Weights of a small sound classifier.
Training: soap at rate 0.0018, held-out accuracy 100%.
Data: trained on synthesized solo parts of chorales (CocoChorales), 10.8 epochs.
Rows from block 5 of a small sound classifier, named by matrix and row number. Rows with one number belong to one channel. Each number is 500 + 50 x the weight over its row's rms, rounded and kept within 0 to 999. All counts start at 0. Numbers have three digits each.
After each channel's rows are labels from the 100 clips, of 14976, where the channel reaches its highest value: "responds to" is what is common among them; "peak on" is the class under the peak. Only what is clearly more common there than usual is listed. The data: synthesized solo parts of chorales (CocoChorales).
# convs0: first width-5 conv (model.blocks.5.convs.0.weight, 192x192x5, each kernel summed), inputs 0-63
# convs1: second width-5 conv (model.blocks.5.convs.1.weight, 192x192x5, transposed, each kernel summed), outputs 0-63

convs0.156:504516511537512475480526557628497495485492542446543496571421495545503530543575552475552508478550598599515495524522546475535540524500517477624486515591480514596529510543523493513575522569547650
convs1.156:487521499534505508490482490481459482570509378519546554491631560479275467509517475530509466534571477516526459502509484487485521461461499441535508504547394464473524503467366484499487451472499486
responds to: trombone; note F4
peak on: F4

convs0.154:547494408493476476455532501578497496482536488483489517524460450531508517544554507447513467488449449587527551422509508505522542489509550495437535561526507495501464543491541523511460497469649506
convs1.154:570509522517465509493528531502514467347489406547521534517528508531477492539460517564472496544534499517511455523540555515536455501409515493465498483503448502436430448527402525530485412481523511
responds to: tuba; note A#3; note G#3; note C4
peak on: A#3; C#4

convs0.79:414470683491447470467458567495470542550450491523458452494575644455434492497544471504491475450463557416474472528466497420497502607529505469584513479499522543494491451557520481480581618583409416
convs1.79:456456344428449452485506443457429463521450505503522438504470397472516409468409478458494475465445489475481415457478481470460454525462466479488457477514456533381543490474450469452524567468467449
responds to: viola; note F4; note D#4; note G4
peak on: F4

convs0.152:502542456510514513533467563490602475430535516515536458457483483463485520475562518466491478500428565596546563526564492466511461491496488386563508524435418445474473566422481419517482474470499573
convs1.152:461518556506548531511499537533499494523529434519516502521509519558478516511593517492536499632562521510580482567509530477592531479500539557499561467492560536381618514513438484541499475464440448
responds to: cello; note A3; note A#3; note F#3
peak on: F#3

convs0.53:507471462577472493471427531577499473490486499504485558596543555475515607489493507579568444499626505523484490453494481489464556511505467468551587484504622583525517567536576485486527556504501586
convs1.53:491540450480479467471501486491448472531475440480511488499536601505379513488512489573499471634576477512548430506476470496612540475476523529476552546523521460375483463468500493460494487509502445
responds to: trombone; note F4; note D#4; note G4
peak on: F4

convs0.164:516524513499535471579530576473547471484490523535551525502463496528511544496649487489599517507501524511538526494539456566516495609442483537498507610466552481539465586530536536575543422587552502
convs1.164:523562566492448505465513503492487462476519398509594509481580542506473455504624504442491487577600514497506472507511486565503482452484528458521461463485465514380590542520415506514521422472429488
responds to: cello; note G3; note A3; note G#3
peak on: G3; F3

convs0.0:412489475494502517450459429632491527513525504463516418505466471418456419492478512469423503468514502440501507486483487434513451460510502422530477509613409536497505452465431508531534524387459477
convs1.0:519530540565483517491496503474422528559544575530540488466523575521404507525458507534539468587579553498507484521510469533441546512467512530526494501515471443442511504468378501463489489471471495
responds to: tuba; note D4; note C#4; note C4
peak on: D4; C#4

convs0.98:499498521472478486468450500420514470484503490432502514494420490503495538483514508450506479488484478554500523460486464502455531471456467525426521495338629428465477545552513453444418493430474404
convs1.98:538547517488499497500525482549487538503510436535521475479528548575397527494524524488493476620582540506572471537486498481552535516598538517521575521541505505454482474506494525513516493506489468
responds to: note A#4; clarinet; trumpet; note B4
peak on: A#4

convs0.111:380456471454498517530487531450470478502508498527508441437521552441461441463583485459427503498408433400476500478511453549464387592571479538552552512452509461399544471442470597489443520541443403
convs1.111:528510516477508507464508552536477533568416476578434406519490492537571500482514475467464495519523549487530534508474492532477518429450470506444415529503437511513565576507499522519504481508410435
responds to: note G3; bassoon; note A3; note B3
peak on: G3

convs0.61:484495540530514511507484676586496515554474504533500513500577719485458500531605537580511484492636514514492474491463528489520432619553539504576546587540635555536571479514550427548565532515523509
convs1.61:528516386492483514498508499459434484514431411485475506489580518505384395508474472546496501584555422511516480488505497521529487517394487509451441487499479544432529489490504517500489456510481445
responds to: bassoon; note D4; note A3
peak on: D4

convs0.104:468480464431471457466572467448488456428474478464506407428421452537546469476478465403442510503433424443474475482453462441467444469478463414437474419448468459439412416403436458453472437407456437
convs1.104:520479515494517513517586499506474523457508569544526488521479532488472493512477522515544524668469537481504495555526474489498529528575524516548537505445549505489462478540529503508511524559525469
responds to: trumpet; note F5; note G5; note D#5
peak on: F5

convs0.165:453536539494499492438479440441511462502511496472509463452453456474501444495405484467439532502462490445469522462450488428488472400457492472456484475391427545501448429531531489455504521496483458
convs1.165:420461477422417433480464452480444429383521565509551426448428463494614471528466536451458529462423493481486456493484486448500487474477480480479484523472509450447492535491601530497521491533505482
responds to: viola; note F4; note D#4; note G4
peak on: F4

convs0.80:481492594439534520536514464453525536474574579484521548460436455526473466529516498493437552489462454465527547541440537537516469438482527557485508520408460515454432494541471482446437562502415415
convs1.80:451475452456450464479471462489497460467497620450546444465421467496561462481453489467492503469456478468455391465504427484447423429511454449495468537488509537401550523509565510471478571469521518
responds to: viola; note F4; note D#4; note G4
peak on: F4

convs0.75:515491486565480538443462488523496498550500478501471558500550522545519605508485454544568461503552474575505453470450526584486652503545476585548500562520589468506534553631501463595540530415548623
convs1.75:486534513520524506491468479496475512594510387540516472482541571503361482510521487527499467604654500486595460475497480558521508492519523499503479449507426537445554476506438514518497480475519431
responds to: flute; note G5
peak on: G5

convs0.88:437445678436430491498497514495430567519458482478443447499614577502473455465501423560463449454491493459466459563440432412485467595498454463509489487484442403472551419569508540484517610524437452
convs1.88:485522284515452500503476501474466506484406352421547441460406408476543466472481482489491487444443463482486451453483425471462486512487485449493493530572462479425605515475403480487533550493517503
responds to: tuba; note G3; note F#3; note A3
peak on: G3

convs0.77:420462644514454476537491571541527607537504529567458406491567614473556544498550470587463479505491529462529486566429541391531509549468510412564529433510474551463492469508540411556523591527375420
convs1.77:462495387415461493474460486427449513532500485479496481428400396466502467474453471450449459549519499440469417496518526478558384510497448476464521444569476468428523478475393436443473526445453482
responds to: viola; note F4; note D#4
peak on: F4

convs0.103:455425472479452474489442520503445479392496487429464461481421479472422437490531454389513423453582449458476483435443463429467486441394465427428503477437471534458359453455483464457433453428447472
convs1.103:521580526483543506504558527514428529538445538599457497530545544527425486496539566441533508629239563511491460520473505417539515489542510592493539477551495434570571479519498509508518516548509453
responds to: trombone; note G4; note F4; note D#4
peak on: G4; F4

convs0.58:502501585488494529517446609523481508596469498558458569492548619479469529539548471647501491495554575539480447539494465564486564569573524615554521509572494536512537557568547484514618573577476527
convs1.58:502521493501523504480436520519478520574523374528531506487483528536339504514520478511510469594639514529598446502505452509607520524494522514502548480524452513379576505497358493503495509483472484
responds to: horn; note C5; note A#4
peak on: C5

convs0.115:504501525560497538550502401570459546500482487407419499554517458498513541521446477618501490498533531513505492558490521437493500573513506530506476507581497519543588419517575388588526595502473483
convs1.115:501540517507513532491416492515444537565491414504473553527407535541309534491479473470485484579469494530616441530520499490592521536504509522490565475511411474452544493471362506485487514475468498
responds to: trombone; note D#4; note E4; note D4
peak on: D#4; D4

convs0.90:447439596482482505515527577661487490592477485533465452506502596520533493463595469616462477472603547564475477559532469403478513598558458464615451492551465508519556512531465596507578636588470599
convs1.90:491532365563514492514455507469517475548526410465584548453543444511480534486532524501526540585651461520531540489524411515579494527479498475543542488558371454381486478469405493506499517470449485
responds to: note G3; trombone; cello
peak on: G3

convs0.155:414501470509509465482495573454517509457518502447501522429491548472500487497604525427527497515422487551508525510510522499545513470497469536471530515557549494533602477529439480547660441483431476
convs1.155:503494470509470529461485504466458508585491431490486501545584485457297433484475485472497446591559458532568456482498509523535480499494472416509449500512381484622522497507417487492488475513470452
responds to: flute; note D5; note C5
peak on: D5

convs0.83:421472455465463612487460473545499492424473488467438438446472482444492452471576495524421476466571426541497485506472542453468441474641475443498476409461394477434488510423489442484466454456511546
convs1.83:497510539494472506490471499477515530476553465448518513496562534536480535532444452504522489601578542534555482484507482535505498456530530487480527482442506453443445493445549506473503472442373456
responds to: oboe; note A#4; note A4; note C5
peak on: A#4

convs0.6:614486485507523498531520581501546554613550598498557573457521459539423541476556484473540471482513541490562519511561507617532504430495491493477500585589487496493459507490518533446476512489477561
convs1.6:544493580499533514526520510495476512636549470496585538494602521465367507525509500524523513666632532543559478493532486456549500522510560547517501523473510484409501500494399501473495475473526457
responds to: bassoon; note G3; note G#3
peak on: G3

convs0.3:530545455606481497465469484422491469471496487468511561607486483486490604486440511472626477495462563442490495456435514488499530450467490509470486506498510530602560440581581410536610478536439405
convs1.3:477547523525516537471487505472463482577499477510543486512548519479386469508460477529481478569573459521541474491513537547577522513486497461500527448507418511663577499492506506534491514512489470
responds to: flute; note F5; note D#5; note C5
peak on: F5

convs0.63:482432464551497538509500550548471475488463501593471458541519546442537483492492536454476503468594417420475520464482494465439431479473483447531617510500495725424472481426505498528471501445436467
convs1.63:490469535533490502446490562469542465428461517526362458492512507484522561485474458483500554488541523522502424534494538514532436555465510559452507551491498451367544581480601516500470430487476484
responds to: viola; note D4; note D#4; note E4
peak on: D4

convs0.59:450454500532468556466486527511495493494506486420468420503560543490535482507593560540492485509539460468491573520634487465490456572642520484544595478515477566380575467463514552537491522482385476
convs1.59:482473464506519470489489494506498438495568466455546515556514475511505478538492440492473466554526488508463546467442458503475456440524496522451530454476530493448558400491485531447445493466350456
responds to: oboe; note A#4; note C5
peak on: A#4

convs0.37:472479556535466500440484502395525477533486475515479470481487485508498503495443556601549491514506461500494547449480497486474542400479471459374445478461501523459553567554471514414482460419416572
convs1.37:537551485479508505511480497527521542531573445426505567505403612507379498526488538460485479518418526501564451549503481491590553562493500511522514494553492492472496614485411472486507467490505558
responds to: trombone; note D4; note E4; note F#4
peak on: D4

convs0.118:393488426511545450520436503443507439436513472448528502407467502452468458436513457406505531473452451432469512478569513430470389577537462477476497437444472512459448434404479544462449451509457431
convs1.118:465479543526464540519446491528452490483520469551524518514478512498488522549499508514483522366560496475513469535505553487506475491549487538510488442468466519410602449514510464468472504525497502
responds to: violin; note C#5; note D#5
peak on: silence

convs0.85:494510537515522470603519482541490503411464524491479480522408469574516481493522473542489496517489519541526534553466509458487510524398479448455470470442465449524412530533485501464502537571488566
convs1.85:542506435452460490497464499524519475489513366503536455524585565505389518471541496426544502584620510502492466501484447445559483549565528517544561514511452515392494511520361536544515526530499508
responds to: trumpet; note F5; note G5
peak on: F5

convs0.150:542539452541514491516508585431532479524502481534513547509504537531485551514562482552559503520513519500489515456494478560520505511450533521599522565497586450562550577542539438528490458618553423
convs1.150:505547540494511505488474480526460501596477380521551473494539541531372502497577481501496482574629525527581473521509491490561520481505527514505524474474518499385557477512462524534511480503464479
responds to: cello; note G3; note A3; bassoon
peak on: G3

convs0.19:660473500530469436510537451468492454560465435501461511530569457574499602473451472468605468495393484521458517474581483539468566446495478498410457589564467460462453532545436585518499460463469545
convs1.19:536532555477528499509494506533523517543561415497561505503457557535450518539497516534531506593663520532593483527516483513613516525524516508540556522483536536378490480527463490508519482513525487
responds to: violin; saxophone; note C5; note A#4
peak on: C5

convs0.51:476500577473509519480485621505511499557498483496486512410486605561505604485581540622550479490499554554486487491522468497488503572548496555508459508493545490469561574589526504593497528554474524
convs1.51:504552511492507458450474502513486502493486413543557477497534542518377505500489474468501471576649516528578448508496465536588506509518521516530526499537511475383565486519431506496511465512527460
responds to: bassoon; note G3; note G#3; note F#3
peak on: G3

convs0.172:485521517551497432484463408562523495427476484415498582530488422472447512522408523401507481495414569563482517518571509573501553495499516559408537567628431484629490559567563604509638557409563534
convs1.172:472512563572479543494476484451436525598538488526511514521517576518402492533460487491494485552585498472564478451497474544460487508466492461517479453510373509485534477436394462459497500448457463
responds to: flute; note F5; note G5; note F#5
peak on: G5; F5

convs0.89:470474633456483555486452556496513521504519486517458497474509547530457521519503553548466509466458428516481518492430526516488567559513516489590551420453494539406466490503461477417452583505383503
convs1.89:423474382455443459444521472453531412508496525491583501467356464463654524515520494465518530515419447475513510498506461510514431495491478465451490506555453506377620519481389521459419541473499514
responds to: cello; viola; note F4
peak on: F4

convs0.191:398479465506482462501484589550498473505496477525469454415387489449452411467548529499423480467446452466482550483509477473510462465447490397467517452417469554452440525483501435408477430513519455
convs1.191:518513453510487512437417519538523523564507428446477501550464446455407502484513556453541483614604515500550426479556447514639461518488496524541531517505545507429590519551386484486477492482457457
responds to: bassoon; note C4; note A#3; note C#4
peak on: C4

convs0.132:440473434448504469466467438513474487461567505451524515349547438483434430469452426471453473448395456458468450426472493594534396423473479606487570565472524457488470486466471490506449494500445477
convs1.132:533560553522529531516491480525471520524456455550558328503507514540531518530505522561496512412535486479532471504503496447491508501516522568455386464493511516519568509480539531495516508493500488
responds to: clarinet; note F4; note D#4; note E4
peak on: F4

convs0.71:505512599543506558565550598596521547583498509611481520530587593563542530528607529654492516546588562604530487594519522500522514627558526522605550507527511582498572519532500476570475564517504602
convs1.71:484506438518537488510428553466484524523537390500522528486498511504372509484566503529538518602631499553534446520491407458612476501472513506535518524512450509313537527495374520493504505490470497
responds to: trombone; note F4
peak on: F4

convs0.46:629522508552483492505615532503468471542487461555522532587478478554562528469467488575562485507530534519496492484501461549499524453465485519468481590431543583530439489545532509529476455475509499
convs1.46:573537591596569567551584542560463473527555497529612491416487527488575533591564538551473546491531556632536499497509520559503500540504531497502512538526521532441476536458566460550573514521549469
responds to: violin; note C5; note A#4; note C#5
peak on: C5

convs0.122:493478576489449500505489577482442509594460451536452497509547575524547599508554446651533463472516559504455451534490451419478551533508480520488476490575514441507581512580504467617503569561433526
convs1.122:509511476491523497504436503526481529514516401492513535505431543560361522508519502508497473584562497531610436527524445511635523531531511540514584504522492504356547513493417481475503507512491501
responds to: horn; note A#4; note C5; note B4
peak on: C5

convs0.107:452473469433471384524493585357476490456455510571456476461544555528469541488567413428487456469418473512513498564500512404499457552476518406544562515540615491485473486474550432531508525553492431
convs1.107:504519521493528510549419494507452511643456454555489517525401519510438523516541496503513506613585543526569417499563447502574535516520547547505520468489548489398515485484436510478502504483446475
responds to: bassoon; note G3; note G#3; note A#3
peak on: G3

convs0.40:571533549542456468434557489497529480486476490475497594507401455542567497412461480466519459503506534478517437459410517572545556432446422568621468490478365560514452504519445454463485539490434475
convs1.40:494494571513480482475494458477407482587533541489577472493590549530480489491441546505520465542550515487492471498515599519468422515512466501515466515462473526455520466459418445477482443457552437
responds to: viola; note F4; note E4; note D#4
peak on: F4

convs0.188:458499519447517536512426444472519501461533531434528406430495474402441446494436521492529505504460479477509530479506460427528396456431534407493565443542546522504460442471573467455524549409619477
convs1.188:532526490437484527528458518439517492435543427450500513446516537474553496517409506494499461521505471471506463496464553513535523536458484510495459507484529493474550481382506480474460465529418496
responds to: viola; note F4
peak on: F4

convs0.67:571473423543504561519574518486480537501515532458452555478582545521569556501524482482504482516503489500545456498472540651546587530611518592473587527481652542488612448549479456612428504529486535
convs1.67:526512557523537507516491505500541507507510491541554425512453545557563539538512482521498538502688523496543516487497474465497550515461557531468421445461542562417531504484515492509520427474481485
responds to: clarinet; note D4; violin
peak on: D4

convs0.124:423435561447488469540505508503516557522507514508479431454552587508437401523507478493390475490460437471515556541518541419521424623512524432506582428519604540447483446457540493444461618505475383
convs1.124:522493455527526484507452515529394518563442514524497496521377540509528518493461483535498523573612502527547430524549473525571507500473495532511535473524488494432532468478356492467462512468437517
responds to: tuba; note D4; note B3; note A3
peak on: D4

convs0.108:413475538415500453546523505393485520477462544430476407406441451501473446473564485541447518459427508511491531569461532419523419547572500529448499459456503391448591467507474503405503540488484424
convs1.108:433470525448448449460436462462418414454508475472474477454539516474401481443479523435487506491593506462492446525478512477511464435560485441448465524430448468478537441443487538456474454486416439
responds to: oboe; viola; note F4; note A#4
peak on: F4