python train.py --train_examples=39062 --activation="relu" --residual_init="zero_last" --optimizer="soap" --beta2=0.95 --adamw_weight_decay_other_params=0.05
Rows from block 4, named by matrix and row number. Rows with one number belong to one channel. Each number is 128 + 32 x the weight over its row's rms, rounded and kept within 0 to 255. All counts start at 0.
# convs0: first width-5 conv (model.blocks.4.convs.0.weight, 192x192x5), inputs 96-119, a 5 kernel for each
# convs1: second width-5 conv (model.blocks.4.convs.1.weight, 192x192x5, transposed), outputs 96-119, a 5 kernel for each
convs0.16 [100 182 157 136 192 133 152 134 125 192 103 124 109 104 153 127 175 164 133 157 148 163 180 173 162  76 153  92 181 168 110 129 136  87 100 170 146 163 162 169 119 153 106 142 164 174 119 152 196 102 150 129 145 145 207 121  79 116  97 100 112  83 144 115 161 157 131 122  68 142 124 122 158 109 126 175 157 162 200 178 184 158 169 195 195 176 127 175  69 146 137 124 131 106 112 146 143 161 165 165 110 172 154 137 161 104 184 170 121 212 107 114 121 122 115 108 165 159 133 176]
convs1.16 [110 149 134  72 173 168 154 181 176 184 109  99 117 101 106 118 124 133  92  90  82 113 152 142 172 112  66 124  59 105  44 121 233  96  58  80 182 115 143 129  71  94 124 157 131  94 111 114  76  37 110 117 129  93 139 128  99  93 135  98 155 157 112  84 112 146 143 152 138 114 147 134 136 149 114 119 161 130 123 107 107 127 111 114 114  89 121 111 112 121 154 142 162 161 130 140 122 142 126 107  10 191  53 125 106 101  89  94 113 101  86  84  84  91  74 115 121 121  93 138]
convs0.17 [142 185 174 147  91 145 137 134 152 192  88  68  94 102  97  91 138 146 152 124 150 157 134  97  85  52 105 147 255 200 113 135 127 119  99 108 153 127 101 109 122 143 166 132 103 250 156  76  98  70  76 108 137 143 155 131 126 152 151 156  47  72 107 190 190  85  78 126 130 173 186 162 133 147 116 125 141 146 104 120  94 112 140 119 135 141 186 168 175 156 138 135 155 139 117 103 101 138 121 146 126 168 145 131  98  78 125 169 186 137 149 140 152 136 134  61 104 125 231 154]
convs1.17 [192 139  92  77  99 119 124 114 126 113 144 153 138 120 123 165 167 171 118 106 159 132 159 140 139 121  69 117 110 111 182 111  96  97  95 138 175 187 177 144 126 118 118 149 169 214 240 172   0   0 138 120 140 131 169 134 132 117 140 109 202 183 142 116  90 171 165 150 145 123 165 143 125 140 105 204 188 142 155 152 114 130 118 125 114 138 131 124 136 115 154 154 143 117 145 162 149 148 135 124  79  68  52  59  57 119  99 113 130 117 119 125 127 102 107 130  93 188 154 152]
convs0.18 [165 114 135 111 147  59 107 125  97 122  72 101 101  81  75 162 120 127 133 156 125 118 105 142 171  92 164 102 137 119 147 135  63 121 119 124 118 115 150 132  94 103  90 113 143  63 123 105 145 158 105 149 145 128 119 109 134 148 135 137 123 186 188 120 110 117  99  95 136  85 186 119 140 184 138 143 141 101 141 104 103 143 135 128 114 133 174 202 153 153 115 144 169 121 123  82 120 121 127 101 177 111 148 161 156 132 116 132  82 147 111 136 143 123 131  84 145  85  79 105]
convs1.18 [ 95 140 128  98  53 144 149 143 152 150 128 134 123 132 159 127 119 103 137  98 125 154 119 165 119 119 120 127  96 153  96 200 100  66 184  62 119  89 120 113 103  96 105 120 112   0  71  89 167 142  90 120  98  88 111 105  96 134 102 147 111 162 151 138 154 112  98 106 115  82 126 152 111 155 108 160 112 162 128  96 102 126  85 126 109 124 155 129 133 135 153 192 183 189 128 116 126 149 121 158 208  27 161  72 152 138 117 143 133 147  88 108 112 157 104 141 120 134 103 140]
convs0.19 [124 128 134 129 111  49  95  98  76  79 142 121 125 146 171 129 107 107 108 109  98  68  83 120 109  92  91  99 127  79 111 126 108 117 127  99 119 107 109 101 105  93 142 121 119  91 106  95  95  93  91 111 113 115 105  59  63  69  78  44 129 128 127 140 118 116 107 143 172 139  91  75  54  66  65 101 125 100 120 115  92 119 110 129 110 105  71  99 117 129  92  90 107 101  82  99 107 117 130 119 149 127 129 122 115 115  96 107 102 110 118 123 126 134 113 132 129 122 136 133]
convs1.19 [136 113 123 133 121 144 152 146 149 117 109 101  96 125 109  95 103 126 125 128 135 138 138 153 122 140 152 125 125 122 153 136 148 144 129  95 115  94 102 119 134 115 111  81  71 133 150 125 139 144  99  98 114 101 121  83  73  69 104 151 185 188 190 168 200 129 118 131  86 107 104 118 112 129 115 117 106 112  51  95 131 143 131 135 119  98 114 106 108 123 115 107  82 129 132 147 168 165 175 174 170 146 161 156 181 137 108 119  67 103 111 147 108  70 105  94 159 122 145 139]
convs0.20 [154 135 128 119 107 139 144 139 123 140 104 109 106 114 115 171 126 148 130 122 157 116 118 111  86 118 122 132  93  97 202 102 120 143 101 152 167 148 148 154  88 122  99  96 130  68 100 120 121 184 115 153 146 117 135   5   8  20  11   6 139 165 160 131 163 124 165 173 150 141  83  81  77  97  73 136 175 143 135 146 110 162 132 114 145 130 121 150 130 142  40  16  26  41  40 117 148 141 115 140 165 144 135 143 122 154 126 140 115 125  39  35  35  34  48  98 112 134  80  95]
convs1.20 [154 124 162 150 121  49  50  40  45  86 201 212 172 203 200 181 177 180 173 161 125 113  94 135 102 151 170 164 138 160  63 202  49  34 153 136 154 154 125 135 173 159 171 183 205  35  50  96 125 116  85 135 115 150 139 130 134 145 156 147 161 120 158 121 130 165 145 158 146 154 142 184 146 173 141 189 186 154 143 152 113 153 151 115 124 155 169 152 165 171  85  72  94  91 100 169 140 152 162 170 121 110 106 113 102 154 135 149 107 158 161 169 170 176 179 138 134 110 187 159]
convs0.21 [130 216 147 119 185 121 149  95 134 150  84 105 104 112 121 124 184 124 140 192 143 191 156 148 173 151  95 142 127 175 131 123 119 163 136 158 186 163 127 141  91 139 112 123 121 193 200 124 111  68 108 147 182  95 146 127 109  99 115  90 106  89 176  92 155  98 107 166 142 137 132 156 124 148 118 142 162 138 148 123 127 148 180 114 130  85  99  74  82 117 130 129 118 114 116 135 144 149 122 124 146 214 155 121 158 114 189 119 112 204 129 136 116  99 120 117 103 151  99 208]
convs1.21 [110 144 132  83 184 141 116 137 140 147 117 103 106 112  97 148 141 142 106 110 136  99 152  95 144 100 129 113 125 121 181  87 141 107 117 140 166 145 141 123  71  74  96 141 161 137 144  99  39  17  78 117  85 124 116 154 132 148 149 164 183 156  99 116  90 175 154 183 157 191 156 116 166 110 153 123 131 127 121  55 127 134 137 115 134 130 116 132 101 127 155 129 160 135 141 119 127 110 114  85   9 163  69  80 114  96 104 109 100 152  91  71 111  73 105 103 117 139 133 116]
convs0.22 [109 124 120 115 128 104 100 133 116 110 196 179 187 169 178 142 147 140 146 176 104  95 108 110 107 109 138 126 137 147 115 109 129 120 120 107  80 104  95  91  81  61  86  87  59 162 146 151 175 151 145 115 142 121 113 134 108  97  94  92 108 108 118 123 115 143 100 134 109  94 124 129 132 121 131 118 109 123 111 109 138 110 137 121 109 172 146 132 159 146 105 100 104  95  86  97  80 105  96  77 106 135 125 122 132 140 156 144 149 161 120 112 115 109 109 145 151 146 139 145]
convs1.22 [106  91 108 117 112 173 163 175 167 168 123 123 129 121 121 115 115 103 100 114 132 130 127 120 114 129 134 139 139 128 164 147 150 142 141 133 117 127 124 122 137 133 133  96  82 140 126 115 129 127 100  96  83  95  88 109 110 122 116  98 172 170 143 152 163 174 159 155 168 135 123 105 117 120 115 167 155 167 149 153 128 132 144 138 149 114 118 109 109 106  92  74  68  94  84 138 143 145 139 145  97 107 110 120 113  49  56  62  39  38 138 122 128 130 110 136 129 142 173 150]
convs0.23 [132 155 115 190 103  72  86  87  90  94  86  85  68  69  83 144 126 127 189  83 114 118 141 140 155  82  69 147  81  33 109  54 112 101  79 145 136 182 112 207 124 109 125 105 165 132  64 125 139 155 131 165 158  91 208  88  90 117  85  99 170 161 138 116 228 142 122 114  83 207 126 109 126 118  76 172 124 175 120 198 155 161 163 101 232 111 156 163 136 134 135 133 127 128 136 154 142 138  84 199 146 158 121 191 122 121 126 107 193  71 138 111 134 125 143 131 121 117 163  72]
convs1.23 [154  89 126 125  84 131 160 138 141 166 118 136  73 130 121 154 121 126 115  81 156  82 166 140 157 132  99 111 146  78 103 199  66  40 218 144 129 137 182 124  86 113 117 183 155 115 107 110  75  91 139 110 139 115 118 123 158 126 180 144 136 120 128 103 177 178 172 165 169 136 166 131 161 154 186 110 136  86 125 128 117 111 127  75 116 114 124 119 110 113 141 129 131 149 137 119 152  92 146 113  64 159  18 225   0 109 142 102 138 113 131  99  86 117  98 185 134 113 159 108]
convs0.24 [ 84 147 130 151 128 101 107 112 123 137 114 123 106 141 122 124 162 122 162 138 138 162  83 118 143  76  81 151 198 129 196 107  96 139 111 179 114 103 148 131 158  75 127 122 143 211 121 129 110  76  97 107 109  97 127 156  82 110 112 111  50  99 142 109 119 128  62 114 138 120 174 112 131 149  74 194 119 101 132 159 121 109 103  97 137  90  97 167 136 129 103  87 141 134 126 139  89 110 122 113  87 147 117 146  98  81 118 153 187 152 101 104 133 118 122  65  96 173 161 108]
convs1.24 [180 106 122  58 113 130 169 130 113 137 139 118 129 107 117 156 137 160 148 114 146  92 140 127 134 129  91 108 113 141  83 248  57  43 156 105 157 170 168 119  95 125 117 136 134 111 157 153  60   0  62 122  83  85 154 116 130 104 130  87 175 229 172 160 121 194 169 165 160 197 162 144 118 132 127 170 197 183 141 159  85 136 108 141 122 117 135 131 141 114 181 201 173 165 147 137 117 120 100 111 118 102  77  99  73  95  62  66  92 101  75  85  85  94  65 112 108 102 128 121]
convs0.25 [188  97 144 201 102 106 158 107 135 147 130  94 119 116 128 150 100 131 186 151 197 148 139 200 128  78 107 221 117 126 153  71 132 120  94 137 195  93 171 148 118 189 114 143 163 144 183 145 122 136 125 180 100 149 140 131 124 138 151 131 102 168 132 157 173  64 164  46 116 149 139 134  80 183 123  92 218  89 141 144 120 210  80 140 141 188 131 247 177 105 140 119 118 136 136 108 209  79 137 179 208  94 104 199 136 170  79 133 170  98 136 135 144 127 139 104 106 197 132  72]
convs1.25 [157 123 105 127 103 118 140 132 132 188 114 141  78 122 124 163 120 140 136  93 129  88  79 146  96  97 197  90 180 123 190 193  46  63 255 197 169 188 206 160  93  90 114 152 170 109 115  58  96  53 105 140  79 161 123 125 133 152 130 202 164 181 147 138 149 171 178 155 162 213 177 122 177 109 165 169 145 105 146  94 164 115 146 121 118 133 111 126 105 119 138 139 144 124 152 132 187 141 162 175 157  28 105 124  92  85 104 120 106 171 103  89 105 106 107 131 156  69 148 153]
convs0.26 [142 122 142 127 132  81  85  97 111 103 119  97  83  86  68 155 169 156 174 161 147 132 138 127 125 131 113 169 150 168 104 127 100 117 127 121 115 141 114 133 106 120 147 102 105 130 137 127 114 118 109 117 128 115 111 178 134 181 144 158 156 191 168 194 158 114 120 101 118 107 142 122 126 157 128 118 127 142 136 137 126 145 151 137 128 175 251 177 220 240 189 179 188 178 204 139 117 133 113 112 166 142 143 136 143 138 113 131 139 138 190 186 185 165 192 119 102 126 138 140]
convs1.26 [136 121  49 101  95 176 166 193 173 169 128 137 112 150 108 122 105 124 136 117 185 173 168 185 150 126 161 126 157 142  91  72 116 117  97 104 108 107 127 111 130 141 140 158 164 115  98 107  83  95 109 111 129 131 114 145 131  95 157 116 255 255 211 225 194  95 105  99  83  96 132 137 160 150 148 112 110  98 100  81 120 107 106 105 101 154 162 162 157 163 144 153 135 148 135 161 167 165 170 186 158 117 130 111 124 121 115 134 105 148  97 109 110 139 108 139 165 168 155 156]
convs0.27 [ 91  87 140 182 158  95 122 139 115  94 112 105  98  91  98 106  80 120 172 166  91 132 134 168 131 106  57  62  93 196 148 134 133 156 115 173 172 153 127 110  99 134 110  75  66 169 255 255  98  22 154 157  89  96 124 107 120 115 102 118 148 124  65  88 136 104 125  54  72 124 100 149 126  88  82 135 149 133 112 107 144 158 106  92 101 100  86 124 110  75 107 116 118  99 103 137 154 118 100 109 127  96 145 151 129 100  63 109 172 197 107 125 120 104 105 107  68  65 109 174]
convs1.27 [160  99 112 126 147 177 146 141 148 162 149 143 141 140 135 178 180 132 121 137 134 120  97  96 122 118 117 124 125 115 152 127 107  83 154 158 174 160 120 148 120 110 121 141 168 223 109   0   0   0 111 111 121 164 186 117 117 131 110 111 171 141 120  95  90 140 129 136 150 151 126 144 143 112 120 198 176 164 189 161 151 163 152 144 131 141 141 141 131 123 155 144 129 142 142 121 106 114 119 106  81  87  96  93 102 155 153 183 177 184  88  90  88  98  97 116 154 122 126 147]
convs0.28 [152 170 159 140  95 148 121 167  59  87  93  71 107 125  76 124 171 133 139  72 145 129 102 124  65 173 217 143 166  82 101 151 102 132 107 152 197 158 115 114 129 119 157  95  95  92 140  69 109  87 120 152 121 109 116 140 125 145 107 125 132 163 117 138 113  98 128  97 112  90 137 113 140  92 118 143 166 182  98 136 115 162 148  99 127 150 179 144 213 170 158 117 167 121 156 139 169 136 108 138 177 169 153 119 115 128 145 144 153  78 157 114 143 124 139 137 176 101 177 103]
convs1.28 [129 101  94 146  51 116 113  55 112 101 156 123 134  97 148 128 154 139 137 106 145 169 117 156 143 114  68 138  56 153 136 172  82 100 116  94 138 122 142 116 100  95 102 101 149 104 156 163 123  43  99 113 156  95 159 137 166 121 141  93 138 154 148  98 114 138 160 104 176  96 127 190 106 189 102 149 162 110 152 113 102 160 112 157 110 105 130 101 136  96 152 174 138 163 130 163 123 139  95 147 193  63  98 111  73 116  87  96 135  76 110 121  85 131  97 150  80 125 107 139]
convs0.29 [176 127 145 144 146  96 102 100 123  51  95  86 104  91 113 143 139 146 137 183 162 134 141 144 176  96 122 130  84 108 109  98  97 113 106 174 162 139 144 134 173 106 170 121 174 152 157 107 115 123 123 161 140 147 139 108  95 131 112 147 117 163 178 146 165  76 160  99 106  99 166 107  96 126  94 172 162 131 122 138 146 166 139 166 150 118 126 169 220 122 115 117 156 156 155 153 140 121 135  98 195 146 155 157 148 160 110 129 164 149 122 114 162 152 155  99 127 132 169 116]
convs1.29 [126  81  68  59  46 134 161 116 153 156 144 134 120 113 137 123 135 120 133  85 148 127 136 150 142 127 110 141 127 120 205 195  65 104 198  81 136 133 153 106  97  81  83  93 136  65 126 108  77   6 111  96 111  85 130 124 150 147 110 128 134 135 150  81 126 159 153 157 170 148 136 168 117 174 120 139 141 131 105 110  92 119 102 120  91 105 124 109 115 103 169 171 166 153 143 135 124 138 128 163 209  60 132 121  68  74  45  71  96  94  86 104  99 109  64  98  72 103 120 129]